Rows from block 3 of the audio encoder of a small encoder-decoder audio transcriber, named by matrix and row number. Each number is 500 + 25 x the weight over its row's rms, rounded and kept within 0 to 999. All counts start at 0. Numbers have three digits each.
After each channel's rows are labels from the 100 clips, of 14976, where the channel reaches its highest value: "strongest on" is what is common among them. Only what is clearly more common there than usual is listed. The data: short read English sentences (LibriTTS-R). In brackets: how many of the 100, against the usual share in percent.
# c30: last pointwise conv (encoder.blocks.3.c3.0.weight, 192x192x1), inputs 0-191

c30.144:491514498544546525529476484554456487534533499497532460503499473494528495498504490524539505491516506473477463460492489507504511508500519501507498496508479499477475490469526542510473476498482502469521488527479464481499485501521513555515512494482494495508462503487490504513445458490458448526490499441493518465472482498515465522482492506500489487477492457474436491508490488493548445489453485487489483507512499482470515487504474443507465460488501540455521513508479522544481522521503484498470475509449534482479541501505481507479546511512474493515482482513479514493496537539432457467
strongest on: voice: male (74 vs 45.7)

c30.166:501509539517476482548533534504464523492505522551501525473493522476522463506497501477514446492488421457473482495475540462489522521541496511509490504492467489497519483485493509550533495502508521520490520475520553513500465534506460483479551497512511537492501479485528506504498515512512541504494513469503466475470584505478519511504492507473498547482506495463557532499509477525509473491494462496476476498497498525517512484504519539499470519561514529485526530494420450508493497503462495507453497503508517484532531511513485521511534481495509485503490476470484480486527474506486488509
strongest on: voice: male (75 vs 45.7)

c30.72:456488493468466488491504441486486457517484478544509536502468488492506518499478498520509470552510471535543492539542510466489509520505475509475515557503479491486489502473487474529514530478507553507497493507492494487508512501502496534482526539556519520500512531546543526516521469515513499515477523517529507521453515459526475525493504485497503472475540527488534494510532548433514458481536487524506515477499504517512549481568531454514513468459490510500485464477478494468472501500494510522509485494529516474482486531457507539496509485508464516493523510470481499507526498503553520498
strongest on: the word "was" (40 vs 9.9); the word "he" (29 vs 11)

c30.34:440488490536507528482499541498504524535530496513477537488475500503570519507470498492516486523519488539473492466498528519527473489443529517522521476518480469515513518480491459521523516466514555478520485515500464534507511504509510469477476482503491470506529477481521497484486550531507498497508534464507505488455477511540494460511526505503510498508496524543520507531484520488485466507489524491546489521510514516505469476522492544508487501505531532470455514526483493439505483523519517536517510511504469489469479553495530477492519500562500481477448495499526546474512455477560498534
strongest on: the word "was" (37 vs 9.9)

c30.83:542491478501539548522489538520524511497523490555514465507502477524550546486532456479524447500491519495500510479507453541496485437470539529546526477492476492488515494524491474488522467539477533496489493451510506493508476519513507503472493495498475460491484483489494481494468523491480497525516480499504506499505471526496506507572493516482536495544476530512546508540464516529478486477494492475555497484485549517513516516496542493497478495449472494493488486492496495525531496487484521507533472474511497475531481524442541463539526491549488505500478497487543532512514510513530487508
strongest on: voice: female (88 vs 54.3)

c30.133:519507467418516473485479497477546507502444504478506484466574479503510506475481499465477483579508540464529501528470487484519456455517483538494549517514486505448530493501487494500545507539516489505540472467522489486484473484491501503487506509515478497497532447533508473490508482480520492494497453515477524501498508539513497533509471446498481517532483525528472485484476474461508467506485533492498491483499512495466507542471534495453533468504507516464497500547437513498483489506503502521522518496486500510504503485483481535512486487519501519486488533490534470488535476502470489507
strongest on: voice: female (100 vs 54.3)

c30.70:513504488518508515512519487509479586557515525529490476498546552516587508515461502454542478480525478515479537510514504493505476530503469464518475497519538493506512487527477521498546534492484490482510492468539469444489481525487470463478483500486512518489508479515535511501507525521511517472489484542522533502423508501514544496490497463488506497512462461496527495502491503486523482490526515517499510503540541520499514520482512487517493520542471498475529526476435468550471517466518503458499490499519496476518521475515519520483489479522483483508471511469477507476500468478503500498
strongest on: voice: male (85 vs 45.7)

c30.49:453508488480498485490464505478539537524473513442465535541486467518546527522539484517473527483506524524470496494461497503500504483505505486508531493485474497492507465474537469505526490515537518523472469503472509500519469494463523526493465506497461486512507512494477492476464560519459473526432488492488517488522486494517499482500578502521503517501519537510490515493480502527487548493506457528508501471510496561523513520498518477522545523484529461478458517532506478479504508454514519521494439506519519499484543525494485512486447502529512479479489533503508540492470538533508506494
strongest on: the word "was" (25 vs 9.9)

c30.88:502496462507514481537536483450542530545481531498513468555532516509499510512460491470520454466521461492501462475499494486462476533530517507474517538507512495527506512516473542476508509490513500492531478518482515471480513509514468527497464477509534500513519500521505502512524485519503489494540522500521490479471418507431478533475501490504480483496505514498529455482482527493533497482533520506481449505516542528466479515527494480481492448465518511498466510502468473546509505518513484488519470479527504495472436514507513495525472510514487521474515452482496472499469449524519509455
strongest on: the word "was" (26 vs 9.9)

c30.38:473520509478494511493483499503498532466530517510523484516487525489479466464527469535482539493508455482537510522526504535505531541478468504504514497499507513498528512513509463463480534507498472514503520502476483520490473524520469515478481493486516534487434477499440490493494495523467503487488501507488486506452498502540462499512489484516481466532474472501450479520489518486493488467482539518522525503529520444486493489477503487545510488517484503454525500478511445462516477525430539439466506459450512474502500484521502529457514543462459499468479515475495523468479492529452504499
strongest on: the word "was" (68 vs 9.9)