{
  "hop_length": 160,
  "tokenizer": "char",
  "encoder_norm": "batchnorm",
  "encoder_activation": "elu",
  "encoder_kernel_size": 3,
  "decoder_head_dim": 16,
  "decoder_inner_norm": false,
  "decoder_connector": "linear",
  "optimizer": "nadamw",
  "batch_size": 128
}
Rows from block 6 of the audio encoder of a small encoder-decoder audio transcriber, named by matrix and row number. Each number is 50 + 10 x the weight over its row's rms, rounded and kept within 0 to 99. All counts start at 0. After the name is the row's rms in percent of the matrix's.
After each channel's rows are labels from the 100 clips, of 14976, where the channel reaches its highest value: "responds to" is what is common among them. Only what is clearly more common there than usual is listed. The data: short read English sentences (LibriTTS-R).
# c30: last pointwise conv (encoder.blocks.6.c3.0.weight, 192x192x1), inputs 0-95

c30.60 101:51 57 54 52 56 58 63 58 46 44 49 45 44 48 64 40 41 45 39 23 53 57 52 51 60 53 49 51 63 35 41 53 52 52 36 43 58 48 42 57 33 45 34 36 44 42 57 56 49 33 46 34 61 51 73 59 43 59 56 40 52 44 49 53 72 42 37 56 63 41 30 58 32 43 48 44 35 53 70 43 52 62 57 41 66 43 51 57 46 55 30 39 52 40 27 49
responds to: voice: male

c30.139 095:40 42 57 55 48 58 34 46 73 47 50 55 45 58 59 61 56 57 36 53 46 52 44 42 55 54 56 57 52 65 29 40 52 37 48 55 49 48 38 32 38 50 57 45 54 61 53 43 38 42 47 51 48 66 36 48 45 50 44 69 50 72 41 47 37 53 49 69 52 41 54 41 51 65 49 69 51 58 47 65 41 59 41 46 51 47 33 61 45 48 60 57 52 66 49 45
responds to: the word "not"

c30.180 097:63 45 58 69 49 43 46 60 42 49 36 69 49 40 62 41 50 45 51 55 49 45 42 44 59 59 49 59 48 54 46 38 49 35 59 35 45 49 65 50 56 42 55 50 41 50 55 51 27 36 57 59 40 51 42 63 62 24 55 39 52 45 49 53 48 45 65 29 63 57 53 41 44 61 47 39 44 38 59 46 53 57 40 40 40 57 41 47 38 39 56 62 60 48 59 54
responds to: the word "to"; the word "be"

c30.94 098:31 53 32 61 43 77 47 46 44 47 61 50 37 49 50 46 43 56 35 69 64 50 54 35 61 63 54 59 49 34 26 49 46 65 45 55 55 31 43 50 48 45 53 61 61 51 45 42 45 49 47 65 38 52 38 47 48 47 54 52 66 56 46 55 52 52 34 40 34 49 45 63 14 34 52 51 60 66 50 65 44 52 53 57 55 68 56 37 61 39 40 52 42 47 39 48
responds to: the word "the"

c30.90 101:40 59 25 61 62 42 59 47 50 61 59 41 52 48 38 59 55 54 52 59 63 54 50 46 50 51 49 53 50 36 56 57 52 54 58 54 45 39 46 33 63 51 57 51 72 62 23 28 58 34 64 39 40 46 51 43 45 49 54 63 55 48 47 55 54 48 36 35 53 46 36 45 56 49 50 43 54 66 47 56 44 36 44 46 73 46 64 49 42 59 56 35 48 61 50 66
responds to: voice: male

c30.58 097:34 50 43 43 57 38 48 61 36 49 40 54 39 52 48 44 74 47 38 27 32 63 44 47 58 48 46 48 48 18 64 43 65 51 65 70 52 57 73 46 70 44 35 38 40 38 51 65 55 53 51 39 39 55 40 43 60 54 43 51 44 47 56 39 56 46 55 41 68 48 47 58 67 49 50 52 32 57 51 51 61 56 55 53 42 59 47 42 45 63 63 54 53 59 46 70
responds to: the word "you"

c30.25 099:50 48 39 45 62 51 57 49 54 40 51 38 55 60 50 49 41 51 50 41 50 49 39 56 52 57 40 51 52 47 52 45 47 59 49 59 45 55 54 57 36 48 61 47 46 43 48 44 33 46 53 74 39 39 43 65 55 51 44 53 41 52 40 50 53 35 32 43 46 45 44 47 47 44 36 63 48 49 53 56 50 62 57 40 56 50 44 38 54 37 51 45 50 56 18 46
responds to: the word "to"; the word "make"

c30.187 100:44 48 46 56 65 43 56 43 46 64 39 57 72 62 44 62 59 31 58 45 54 32 59 44 59 61 47 45 50 55 49 45 67 59 58 46 59 60 49 57 57 40 50 30 43 59 44 08 42 23 47 52 54 39 59 45 46 53 46 44 48 31 53 71 44 55 66 46 59 52 39 50 48 52 44 45 46 55 71 30 58 56 53 46 56 41 44 49 48 48 56 43 52 56 47 22
responds to: the word "was"

c30.105 103:54 43 54 61 47 42 41 49 40 54 34 44 53 36 56 47 47 54 44 66 60 39 36 39 63 50 54 46 58 53 50 51 44 59 44 46 40 40 49 57 54 39 52 33 52 69 65 56 63 45 46 71 41 45 59 50 46 55 58 38 52 62 58 35 76 60 49 62 44 59 68 44 70 33 49 38 60 49 68 53 42 45 43 47 59 39 53 55 51 57 41 31 49 36 52 26
responds to: the word "you"

c30.91 105:42 56 41 41 54 33 49 51 50 60 42 45 63 66 54 36 48 53 40 30 57 43 33 56 47 50 52 24 43 57 56 36 67 47 42 47 45 50 36 56 54 53 53 63 49 42 36 56 50 52 51 38 38 39 41 51 51 41 51 71 50 44 44 54 65 40 25 42 63 45 41 57 64 40 34 40 38 51 60 59 53 57 41 50 50 39 40 59 45 39 78 40 59 48 46 36
responds to: the word "was"

c30.104 105:56 62 66 52 47 41 41 58 38 55 51 48 68 62 60 50 60 67 52 58 52 52 40 63 64 47 56 66 54 47 70 54 49 64 46 43 40 57 43 51 59 62 48 45 62 61 46 43 48 50 41 58 68 50 53 62 43 48 46 54 44 48 62 51 42 36 56 56 62 50 59 52 64 52 47 45 41 53 44 47 61 56 29 56 34 56 38 60 62 56 58 45 45 55 48 52
responds to: the word "was"

c30.36 106:61 44 50 58 40 54 45 45 42 35 57 45 43 48 59 62 49 48 59 45 57 49 39 41 56 53 49 34 56 48 36 55 50 52 54 44 53 47 34 45 58 49 50 55 54 53 55 45 44 59 49 67 59 50 47 57 51 62 50 51 48 45 56 52 43 69 48 51 24 47 69 72 61 47 52 55 36 44 57 57 51 69 42 40 46 62 59 46 40 47 49 34 73 52 52 56
responds to: the word "be"

c30.68 102:53 51 61 55 60 47 50 35 56 56 43 57 59 54 44 66 58 29 45 57 45 35 68 56 50 40 58 52 55 58 55 58 54 55 47 51 42 35 66 46 52 67 54 47 42 58 64 59 46 67 47 66 41 64 61 42 54 45 70 51 42 56 51 53 50 53 48 48 34 52 69 56 44 50 49 49 38 46 51 42 37 48 49 43 50 48 53 46 57 46 49 45 42 47 41 43
responds to: voice: male

c30.24 101:47 31 45 54 44 49 24 38 41 70 38 53 53 66 66 43 57 51 32 45 38 40 50 50 56 35 55 64 48 36 49 42 63 58 30 41 49 50 24 60 49 39 49 68 55 56 54 48 32 53 49 60 40 34 32 34 37 60 58 43 54 47 51 45 44 48 48 54 41 57 44 54 45 43 67 61 47 56 45 62 60 50 50 56 54 52 43 32 45 42 40 47 47 43 38 50
responds to: the word "be"

c30.114 105:48 44 54 59 51 29 43 49 44 37 57 48 49 62 43 43 67 50 34 50 38 65 37 51 56 61 60 51 62 52 61 58 60 47 54 43 36 50 53 36 60 48 56 71 33 43 55 41 51 51 52 65 26 54 60 40 50 40 58 60 64 64 51 58 58 42 42 44 50 64 54 40 48 50 44 63 64 55 56 35 43 73 46 40 59 55 51 60 54 50 67 45 39 64 49 52
responds to: the word "you"

c30.32 096:49 49 55 62 49 53 53 39 57 48 55 33 48 59 46 57 59 53 65 44 45 46 50 40 47 53 53 47 38 43 50 65 52 65 47 36 62 51 40 43 46 58 34 39 54 54 57 40 52 43 44 42 59 42 46 44 42 58 51 56 53 53 68 58 59 36 36 54 34 53 69 53 37 45 48 68 56 47 69 47 52 72 48 42 63 61 61 57 53 72 59 51 56 55 44 10
responds to: the word "the"; the word "of"

c30.175 098:45 53 53 48 53 45 53 33 29 41 41 55 67 80 62 33 37 53 36 38 67 48 55 69 58 40 47 50 49 24 39 58 44 59 60 44 33 46 56 42 40 46 58 64 50 46 45 57 49 59 50 50 48 51 49 52 42 52 48 59 55 46 59 53 50 46 50 42 26 49 54 54 67 46 43 42 50 51 55 50 49 55 46 57 53 59 49 47 65 59 54 55 44 62 55 50
responds to: the word "be"

c30.115 102:51 65 58 62 35 53 56 50 49 56 37 38 57 52 60 80 65 34 30 52 59 63 59 52 64 64 54 48 67 58 44 44 71 46 48 61 61 60 43 62 28 56 66 43 49 52 49 46 38 48 49 43 49 49 44 56 48 42 33 42 51 55 50 48 60 44 64 43 49 59 39 50 33 45 31 43 53 61 39 51 48 51 61 64 65 56 58 28 47 43 34 53 62 49 55 41
responds to: voice: male

c30.164 100:50 32 53 60 38 43 62 39 53 51 35 54 31 50 28 60 58 37 36 62 38 62 49 47 37 41 40 60 61 41 49 50 64 50 58 50 43 46 41 38 51 58 43 40 60 57 55 44 30 41 51 68 44 54 41 40 51 43 42 57 54 61 39 53 49 58 43 34 26 52 79 54 41 62 56 54 50 48 32 52 50 35 56 48 60 50 50 42 39 43 41 61 65 52 64 48
responds to: voice: male; the word "the"

c30.146 103:56 37 48 52 74 66 42 52 31 54 49 30 66 49 50 48 56 62 45 51 62 53 49 71 37 59 53 66 49 33 29 46 39 40 48 52 41 47 51 39 41 56 69 74 47 48 37 57 49 53 56 43 39 52 49 49 41 37 44 50 58 33 58 53 51 57 50 40 66 50 50 48 69 55 60 43 60 60 55 30 53 61 57 63 35 50 63 64 44 45 57 55 46 45 61 49
responds to: voice: female

c30.123 096:62 62 46 29 29 53 42 47 47 80 38 53 62 46 50 61 43 54 31 53 46 56 47 51 60 48 51 43 30 66 57 64 47 68 58 56 51 62 45 49 53 54 27 49 52 59 38 55 37 72 54 43 61 51 46 39 49 47 45 56 57 34 45 43 44 43 69 55 52 51 63 47 63 50 42 54 61 43 50 62 54 56 53 40 52 47 37 44 42 47 46 50 42 46 52 37
responds to: the word "was"

c30.124 098:52 41 71 47 45 41 46 43 51 57 54 44 62 49 72 42 51 44 54 47 52 59 48 65 61 47 51 44 51 48 48 52 50 53 43 60 41 65 35 66 44 47 41 43 57 65 36 57 53 39 55 49 41 71 34 62 37 46 39 58 61 42 40 33 68 57 59 44 46 49 79 67 34 43 42 45 42 51 47 52 65 39 38 54 70 29 33 39 44 56 52 60 65 32 55 41
responds to: voice: male

c30.74 103:48 51 50 43 61 55 50 39 19 52 28 43 58 53 72 53 41 41 42 62 45 52 45 50 70 46 48 57 48 37 36 59 57 34 63 49 35 34 42 45 55 45 65 47 46 53 61 39 43 57 53 60 40 56 36 51 57 50 51 50 46 59 52 59 42 25 79 43 50 40 59 47 50 49 35 56 44 45 43 44 40 60 48 55 47 38 51 43 50 63 38 47 56 53 49 62
responds to: the word "you"; the word "do"

c30.147 102:46 51 46 75 40 51 34 57 51 58 55 56 37 55 50 51 53 72 50 64 46 46 50 46 39 45 46 42 40 51 62 48 56 56 37 49 40 42 53 51 50 27 55 68 54 33 48 50 34 48 51 76 51 44 46 39 55 40 47 55 47 44 34 39 41 56 62 32 55 35 45 50 49 59 48 35 68 46 62 51 48 65 62 46 48 44 53 59 50 58 51 53 45 46 39 55
responds to: the word "to"

c30.100 102:55 45 51 50 49 30 41 50 50 52 63 72 67 62 57 46 43 40 50 42 47 44 45 61 38 49 55 59 42 41 40 51 50 44 42 38 52 47 52 51 54 50 51 43 59 54 52 41 66 57 58 65 58 42 64 44 35 44 43 53 48 46 50 35 43 55 37 48 38 50 66 46 52 22 42 44 57 48 46 52 69 67 44 52 52 44 44 47 60 47 65 65 40 50 48 47
responds to: the word "not"

c30.26 093:47 56 50 50 49 27 46 57 41 44 61 51 51 48 45 42 55 50 55 50 52 56 50 46 59 64 54 56 64 49 34 52 40 62 57 45 71 64 53 50 64 51 42 52 47 40 31 65 50 67 48 39 63 47 50 37 46 64 60 47 46 40 76 53 40 41 44 41 63 55 58 46 57 55 58 51 58 42 59 44 53 48 38 59 52 45 41 57 43 36 58 39 47 38 44 60
responds to: voice: female

c30.109 099:35 46 48 41 63 51 35 64 31 53 59 45 52 63 34 51 57 52 38 45 55 54 32 54 55 54 71 51 55 54 49 66 50 50 45 47 40 43 47 50 36 42 46 57 41 47 47 24 23 33 55 47 59 44 42 35 35 67 51 49 45 45 52 64 45 56 31 43 56 55 41 38 25 40 66 49 53 52 50 31 46 55 37 52 42 61 60 50 41 49 52 39 40 37 38 46
responds to: the word "not"

c30.85 099:21 50 55 49 37 39 48 80 52 48 42 71 45 46 46 66 49 63 54 63 47 59 64 44 67 37 69 37 51 31 62 59 46 68 50 52 42 55 69 64 58 47 45 50 41 64 61 50 57 50 46 30 47 40 39 52 66 48 56 34 59 53 44 50 60 45 49 65 59 61 38 50 31 48 61 48 51 49 49 42 52 56 44 50 59 61 53 44 44 55 53 54 26 63 47 43
responds to: the word "you"