A small encoder-decoder audio transcriber, trained from scratch: 9300 steps, 26041 training examples.
Rows from block 3 of the audio encoder of a small encoder-decoder audio transcriber, named by matrix and row number. Each number is 500 + 50 x the weight over its row's rms, rounded and kept within 0 to 999. All counts start at 0. Numbers have three digits each.
After each channel's rows are labels from the 100 clips, of 14976, where the channel reaches its highest value: "strongest on" is what is common among them. Only what is clearly more common there than usual is listed. The data: short read English sentences (LibriTTS-R).
# c30: last pointwise conv (encoder.blocks.3.c3.0.weight, 192x192x1), inputs 0-191

c30.169:458536607423457536488535494517508474529459543547477502563474494557537497455580533572516530530528525489465532539414464534475419459460537433424569467477433519549513424474492572587507554499486450572552534472526521484503548581475486518530508475545498492450473530439400522456521469526544498496473542496500477554534589505577492573481523427467556492509491459483474533528508501521521451600585509627638416582507427512421440559494463522469540459509492603476544576594463573482519539401462544471546469519467510430575497504581558564586424478408458380435526519531460490541546375525543600537
strongest on: voice: female

c30.24:527611535454541499518502376500563457540530482586569486438593464623613500534520527405554566584540632550566485484434546439490406613472461465480552485465454455405527506535492490448568515463483504527538534582517528420529393476489493592509449489510426457485533496574491566452474459480570509571443399497452546555416433583469522543501472494521511532543463484499427435512445500460484502451581580499498473523500526461541432539484548443524543468485485504467544472476444473466498417531404469525450471505530436442503466434498476452451569519415465550438463518482514541514421397516508495511
strongest on: voice: male

c30.110:549537466460618555527497447558455491533535517411490430551496425405503455487479528574496448321515495523444500544413488495567501523523575439457480453467510585473498489512443502612561512559452430445517554485505460479400504536528510423510459486464484520488472468450506545509509531441457505539431528500505523502291574464577446509438422399553457457519514520509539544518491427429438450503453423483462488516525511457485490544395501535495481579548440603514602471489502358476464473475508546551531521543386518490497482498547491401476481450441486453517489513457477493474477453497541485455
strongest on: voice: male

c30.119:500538524490464521520501493582377510506508555416555533645502527537599520400492430497506554407551487530499463431471603568502559423483444430551495475471514542380457505560576509557541519569470515472569510532561470474511513551464477463481460537442429505471472477495524611539483536538458500483485439515507562548437488442545459454453477486517480489601491508462447544503480572485520461485560448604469540452495489549505497509528543485485417534405499501506611528549517420484405476533650578542439491425416553485536463479539487492448547547493616471523474558391476511426581462454456502518
strongest on: voice: male; the word "was"

c30.3:433427562525430473454479512512556437467483460557390552601417522454461456535445520649408553577406527514539548534503557503516558410542490452486503510489464492575550519531523510540519525554470427506482513503470564518534568487487429532488526496506523460425473506497385428499536557493551528564486535540500509552562605464549427458508535563531470533524495501536496523379479494472510574539573600580458466508509518522516456427492522575517576572548493533521469428559540487632442494548454502523582541507505397456467395523529519399580499546467643511527511559492536508468467526515530556540
strongest on: voice: male

c30.186:415506477429455612522499561500431488539530488443481542429495549493447470439491423477453471480637509549563464421451556557480512491546421586517515571455567550478512506488510532457593559558462489563549453509470556485441493527538453613508525482583484540487563521517554467531475586569522605483515482501494577509457511504533590485497484543528505507497501399507576560460475462480496529487564496436570444512430506521486548542517516543422484518551477519563582475456481475477537607512511452476527410521390399651531518414488472505492403376450532451541536462505463426498546581511439505577
strongest on: voice: male

c30.164:435531459499579510538537470457466562582562508481514495477523522526553386611484469464445528509531541559471480576445441497492531591461471514498553483428531448508520510499456494502505472484402454535489424480471467498497518435513446562417481523498404395544536412443533529426520582561524527526479572542566541479456436512495507469484572487525519507536494569470505524512463268493528480552518517539494489577552559478475532519461628512559538609368465583496441534569474528568475566538482576515436388528508394505529517451443481478472475489483497399444480532536452523521498528517515433554
strongest on: voice: male

c30.174:525529590528533400508538470509518576430469463585515492526575508425528469526451526594516514441495526471653522553486601458400481536512485618477527467499557452525540457583478513462517459517517497467634528510457520497520479587518451542476426485537519555496527485522554502458516486569548465538432429421473483559457516555508487493533549507582539462417475474471595575527553502440493507591587415552532515501512478511512528470544573567462480472519474565513614525467472546490504527510462404468509494432461550432496441559383530502551464451427621579516512404447492564442417503491561550457
strongest on: voice: female

c30.113:443521570458480498485564487537430536525394433564480533543479515528455576459539456531474497463500401535547451430443474467555458515570569550503541482577568453501606477505460463465522530473514535636478523490451442479457500487416484443471484488580540497461524483502494506487496476502578582504489466471521584577503556602504572529638510518474431477448452473538522542407519385443489526552513533505553565480505380453443478555565597514473489497451452555567482475473490445588477568616490546510535526475512498561487518411501617532505463423548583521462496516508491532639563570575490517471
strongest on: voice: female

c30.26:458565534500468527382536474507455539454453568375364491522458540595504441544438563523368527551506620568517511508557464470554501549532603572492528563428462488430531456398497501408555550409464511435424457589479497508478489509504460493538479540540495494537544547491527467473434510483502430526424515469438542492443447446540475576442487462525477456515505435445480503557400590494517472498466628504483453470598407433582547533487463432514521547586424541546532519541615496578462482514422489486487540438449465519460516448468458464470541481449531556493524533487434491485504473503491517499
strongest on: voice: male

c30.191:544552491524461559548511539447555562501482495461491443525545452497476582489522604532583494503494480415534526498497449495445526532493531567505429546455496524535548419485497475545431457476461485608499524437550503409555523555536492542441465433611524527476506470467381516511520560436610464481477505522509505454622573596564532563529517432545488595454519556470601509486545476534538478524499370466506554599483484397448605400514606514561478491445444475519493535567527508558501481464535468443436443462510368497521549512455480435461426494465575508565523418516496557486523476564409512490
strongest on: voice: female

c30.179:517469556484446460490503461512472487489561580469589410560510514525461352502515533500422509473473490391450527504446447545468530417384476456519452509633456469444429421432445462484632557483530431480488471388487506446487518545552458563460439531492486424460468518516570569502467454522576446559471431488464553503468446482527416443540592434498510541568499545519511501469452478468517482571428493522496510428511485534515458536480618475451509456570480550540515537538479447378477517467534580460487485585505496562546453532602561613498451598537455489443476471499570567487474489476540525463
strongest on: voice: female

c30.155:385614504408495460461372424496530516600470509510422554477479571538471416642545492568548581499569472598466480507476479491473447522482474480512399517425430485449519477524512472454489567495419493463435433471364554568466541514508461584502541548498427512600503474478521552474500509454382479469419514481561441448402490481548529522387504536546493444563497489425428496434612540426534562464514508462460530487551480517496510570458420482481517463485489470447547562487504512498469535546512503499453436563521427493510553446466453460472444466471484453535536565501435516473495578508427461526
strongest on: voice: male

c30.32:480461500488455489448379490443569433540470481596556542554464461407369461378472566493583452489467474486624554517529515505496547558426537422465434542486555413549511463571506536471479535443528518475406533469557568491480473459469491488460523509588467520383494470453452457676502452588525565494518459474531541473524455475480535510429456550501514521547571552489482565505508566539468518488527566459420502496423475461561570521543474491468499452459463431586457493483509475530491434531549500438500462469555429508413545500459563455408464423524515415419530491472513482542463476486454584423
strongest on: voice: female

c30.46:537577507471474409517543532416390441548451561493459517441535467484520484490439560521518463400358361466475531524516466452481472470629501616523469507502451514507501412483494533497502489559542532476521520439449586565574506464498472555485457489537507471515515570505504525479546488522436490490486582489554545503441513567518544568552493523475454486508508466511511475502532442405500422517534581526402462534539403580425531474541689615432473485508489646486547553517479428542515566524546481591524521516488476533465498480516589448497538519546541496536440544541498436464538455433538526461
strongest on: voice: female

c30.93:469434468513460381423547526518495537434517465464510562490524459578569455528426411478461531491440496464475504507498547557610530503560531478513554537561437431490525587565463414493518456612521580569456439467528523500546438444599463534591500564513511451512508496518546550535375506478540508441490539450506486498405630480555540384537570561468546575475498499554460553532520530493516428517466422537444427452489458491446598510519479467562455481474451440466512491480388589501512500520460483446476513491594561462476555468393491464568506406454448444489519417463521487529484505596540513544
strongest on: voice: female

c30.66:456513472467426532536499409423518493582497478508586605549442570526505396437475518515423469484465400512567447531550642470572582527609421515453479520450477538490520535574474538509467506486430497527457450427475544533439454490512453415494564531562603490571449393494540524535461521535429525494399497508476458588483502439531554535468445458504557509447512528448512557555591489539534411516516518433537438508470494460460548476568481462540434501422456520479493439442434483488540533526511524422454422455449533462496480553493490504437588421535376488505498584562423440490556446539488515450
strongest on: voice: male

c30.39:563490587563385584567592525497519508483546436495505469495361571519360491413426499481604496435427407480584538483487515484505581560620521566427437471504546506477476497499492530548536589467461425521583538460502462508546550474520454428497523486480483600517559526505533469474546533528409606510542524445448479499392604492560484471497478508428460557455476460460509485452504485478568479468477486473509456427442501504434477522441518523470455534548471594483543539546453402524575420496572502482559481534409464492413530481530515522492502446501476440489492490411517399460533530481537553540
strongest on: voice: male

c30.64:513652496454496570429424567525433512520449633442514443467482458467432503507552501520506570526509530416511494461490430556552403480490540557555445496569479417572512504512497475490509474511507433436504551431549477439552489609537523421512462499496452477425529527415466533478449572437503508507534474507476449433617455504590439457517447552517508518567538526551545458498488448584473561599536533484571473491503523510460410532454475542484489542521563528521413492495499591489569458407575516556429407533436406548502430426564438448571481597582545522493531513535452486468546467513541447478
strongest on: voice: female; the word "to"

c30.7:567552456533562557510532415541506492465492458554483469468478399446500715548560580505520479489469534404441472416474355472485425474451538523442484460479421434495369403478499553397436460475479530576571548506491543502570533489498525433470528497479537453509541483511500481438424564419455523488500617439414434540498554551451447404440486464559468519488563571525554499523537479533501427513527499457450565510450480473531498481464501526490484564525523495489467558491457590464494557521542488476521499490478541412561495441525515366509462498490475499486455478516547436606482430542481495497
strongest on: voice: female; the word "and"

c30.45:585458513483460458498562514572461487446506513547535476456474532547520582484499468480521521514401469455537539514596453536520578529506481553512625500560511491478555520594490396429515497490570486565511408410518442531597504503459507526548485513512480497543550452554538479509432474544579478605485461466488469553532395508490502484476587503548530493485489505518547592496478462474422456521537587463537511551559443635579546452547486471591568384467560363525483493429427522463516437532543527510466540459555483547496522568547530547565599558471556551451548519569470550490482512370545596492
strongest on: voice: female; the word "i"

c30.44:527586405483488464508538460447452505501471414527434419436556606477439442558485467456503562493477455512488491476517423545384475637517565550409437453468410503485543508543534501527576506560528513481507508546527539516507415486514483449515428474516543599481434486567520555543539523455499529445526448565555622489460563498560496583543494571421491571439590496457465502526433509568403559476533493606495526503437394397523479437486481512416488501528528457493496422519471498457446440525517499468427509481429448428484398457514513500498581603453451447518474475571502559515489523443435478454
strongest on: voice: male

c30.161:522552599433494483488493557564577449512426413432494513402475540576398529492492579503360488499559476426469442564542545542452534430463502494617531494487489524487527540554513452447448423513575443515473508455493493537516509575489550501481462462496493487456458483458444516497458445570427471518595435581475468515547550508490546480577499534461491413615401518538517499487443447559444468507486580476530606452480511525487511451448557570533512454494497574542442526449550363606581464537486494480524505511514526448423472514460486459520631564556543523406528496517515567559538582487491537565
strongest on: voice: female

c30.5:517403525544468550406516524557537486493510387474613572440521512435564558533577515615464490577485440483449478521485528483496597494547452424590521523463536506502537467510536496474483514436450508423558486446489524491529466429512495454533568436510533483500451606545427448493435536487485442466453363474546544441516510515515488391495543430456422533433472477528432485568534603487502476416467517524459532487461501470515476541498485500419439381454405446531518561535476524434545627414463428431476547457534597470516538528483528509497511435456514476433481478514548500441440501515363486446
strongest on: voice: female

c30.59:488527500447528478493491445478476472512445466412422544544531430478485552488547552546450516408546493569649502514436426426547429503594562679526623557459544401536545529522411473434494491473422504537476545519502492503426466489445426492490499488464478473488481555521520505471483509549554542449516477456590462520539398536506438529480550485483489516489463423550430470478445408505513458515544533550472491476590540481483513464484514479528554495507431557400535554436508446467520423538418434452529497517543542497368550563523565511502457455507512539472570562429448450498350542491471531430
strongest on: voice: female; the word "i"

c30.43:452516551428515459453489506465558603477499501490586539442532588598476485543590447441494566461511503476495533520433479412523453446488415548517553432513478520498534477506432571493436469533539549517462595464392559512492483587460553578485554554436484524513538472475499466515489527557501453432591434474481512547638493471527529440548508450499557518565421544439561468479496473518496477490515583389638547528494503484470522480538546567459585528473526493563437468599468557482529454545443482518582589487522476568494551606442520503554527474512456549526431453612490459490453599464592545438
strongest on: voice: female

c30.153:416466555432523487588486452529462498535495418436506595405544477570535556479551521440455526518482500485638548449504558506515364502500367665523543552494519511489494487524555456433425478597521520540516497470421550529563439448551485465469562522610522561470467521490496510473433420548512543486470616520579495513445480526436531575510493522526485452513494481564464398492475409520465540587470484550475554519552446520492421460541561479527474553464537524538483548449459481527529474558378493574526472516484561529440481499497587486489554457626517482468484465532544592476487543539462446475
strongest on: voice: female

c30.81:491515439488562491449407519446511458549586509448451507585514422523538569583430519506501505457496514538460411513436456557421545549505526437341471462535466424491397580565488438443532496432503447479540414566490496488514385371561492561520412557476511475429527478503546472538524519463531483472594473485537499570392438548481419515466461443431557440535480437521440469525432463499576412446456493470482377506600504535509420491444525441488494509520439582516517497452449512431513479495465487478478500479482581511481494532439458540550556495539573494556427559551470547473568570493487508533
strongest on: voice: male

c30.106:492489481424455561533502376582393494603521474427501541546544473505574484412543535470425550451526495505435485509524579511525621525457440531488483550490541508615530519449529463462569523527465497542491541514536520440538500465540453523578573473504599450572410458455560545544488503415457539517500447504523445556514530564523477511436473436525567524541411531571566505509522570516478505465595501453483454504526480499547457589471458519510475539504461544525530463437500502444504512515528551459385486562434523483561404470524482369487641514474391534516494419458541514579548483440389418511
strongest on: voice: male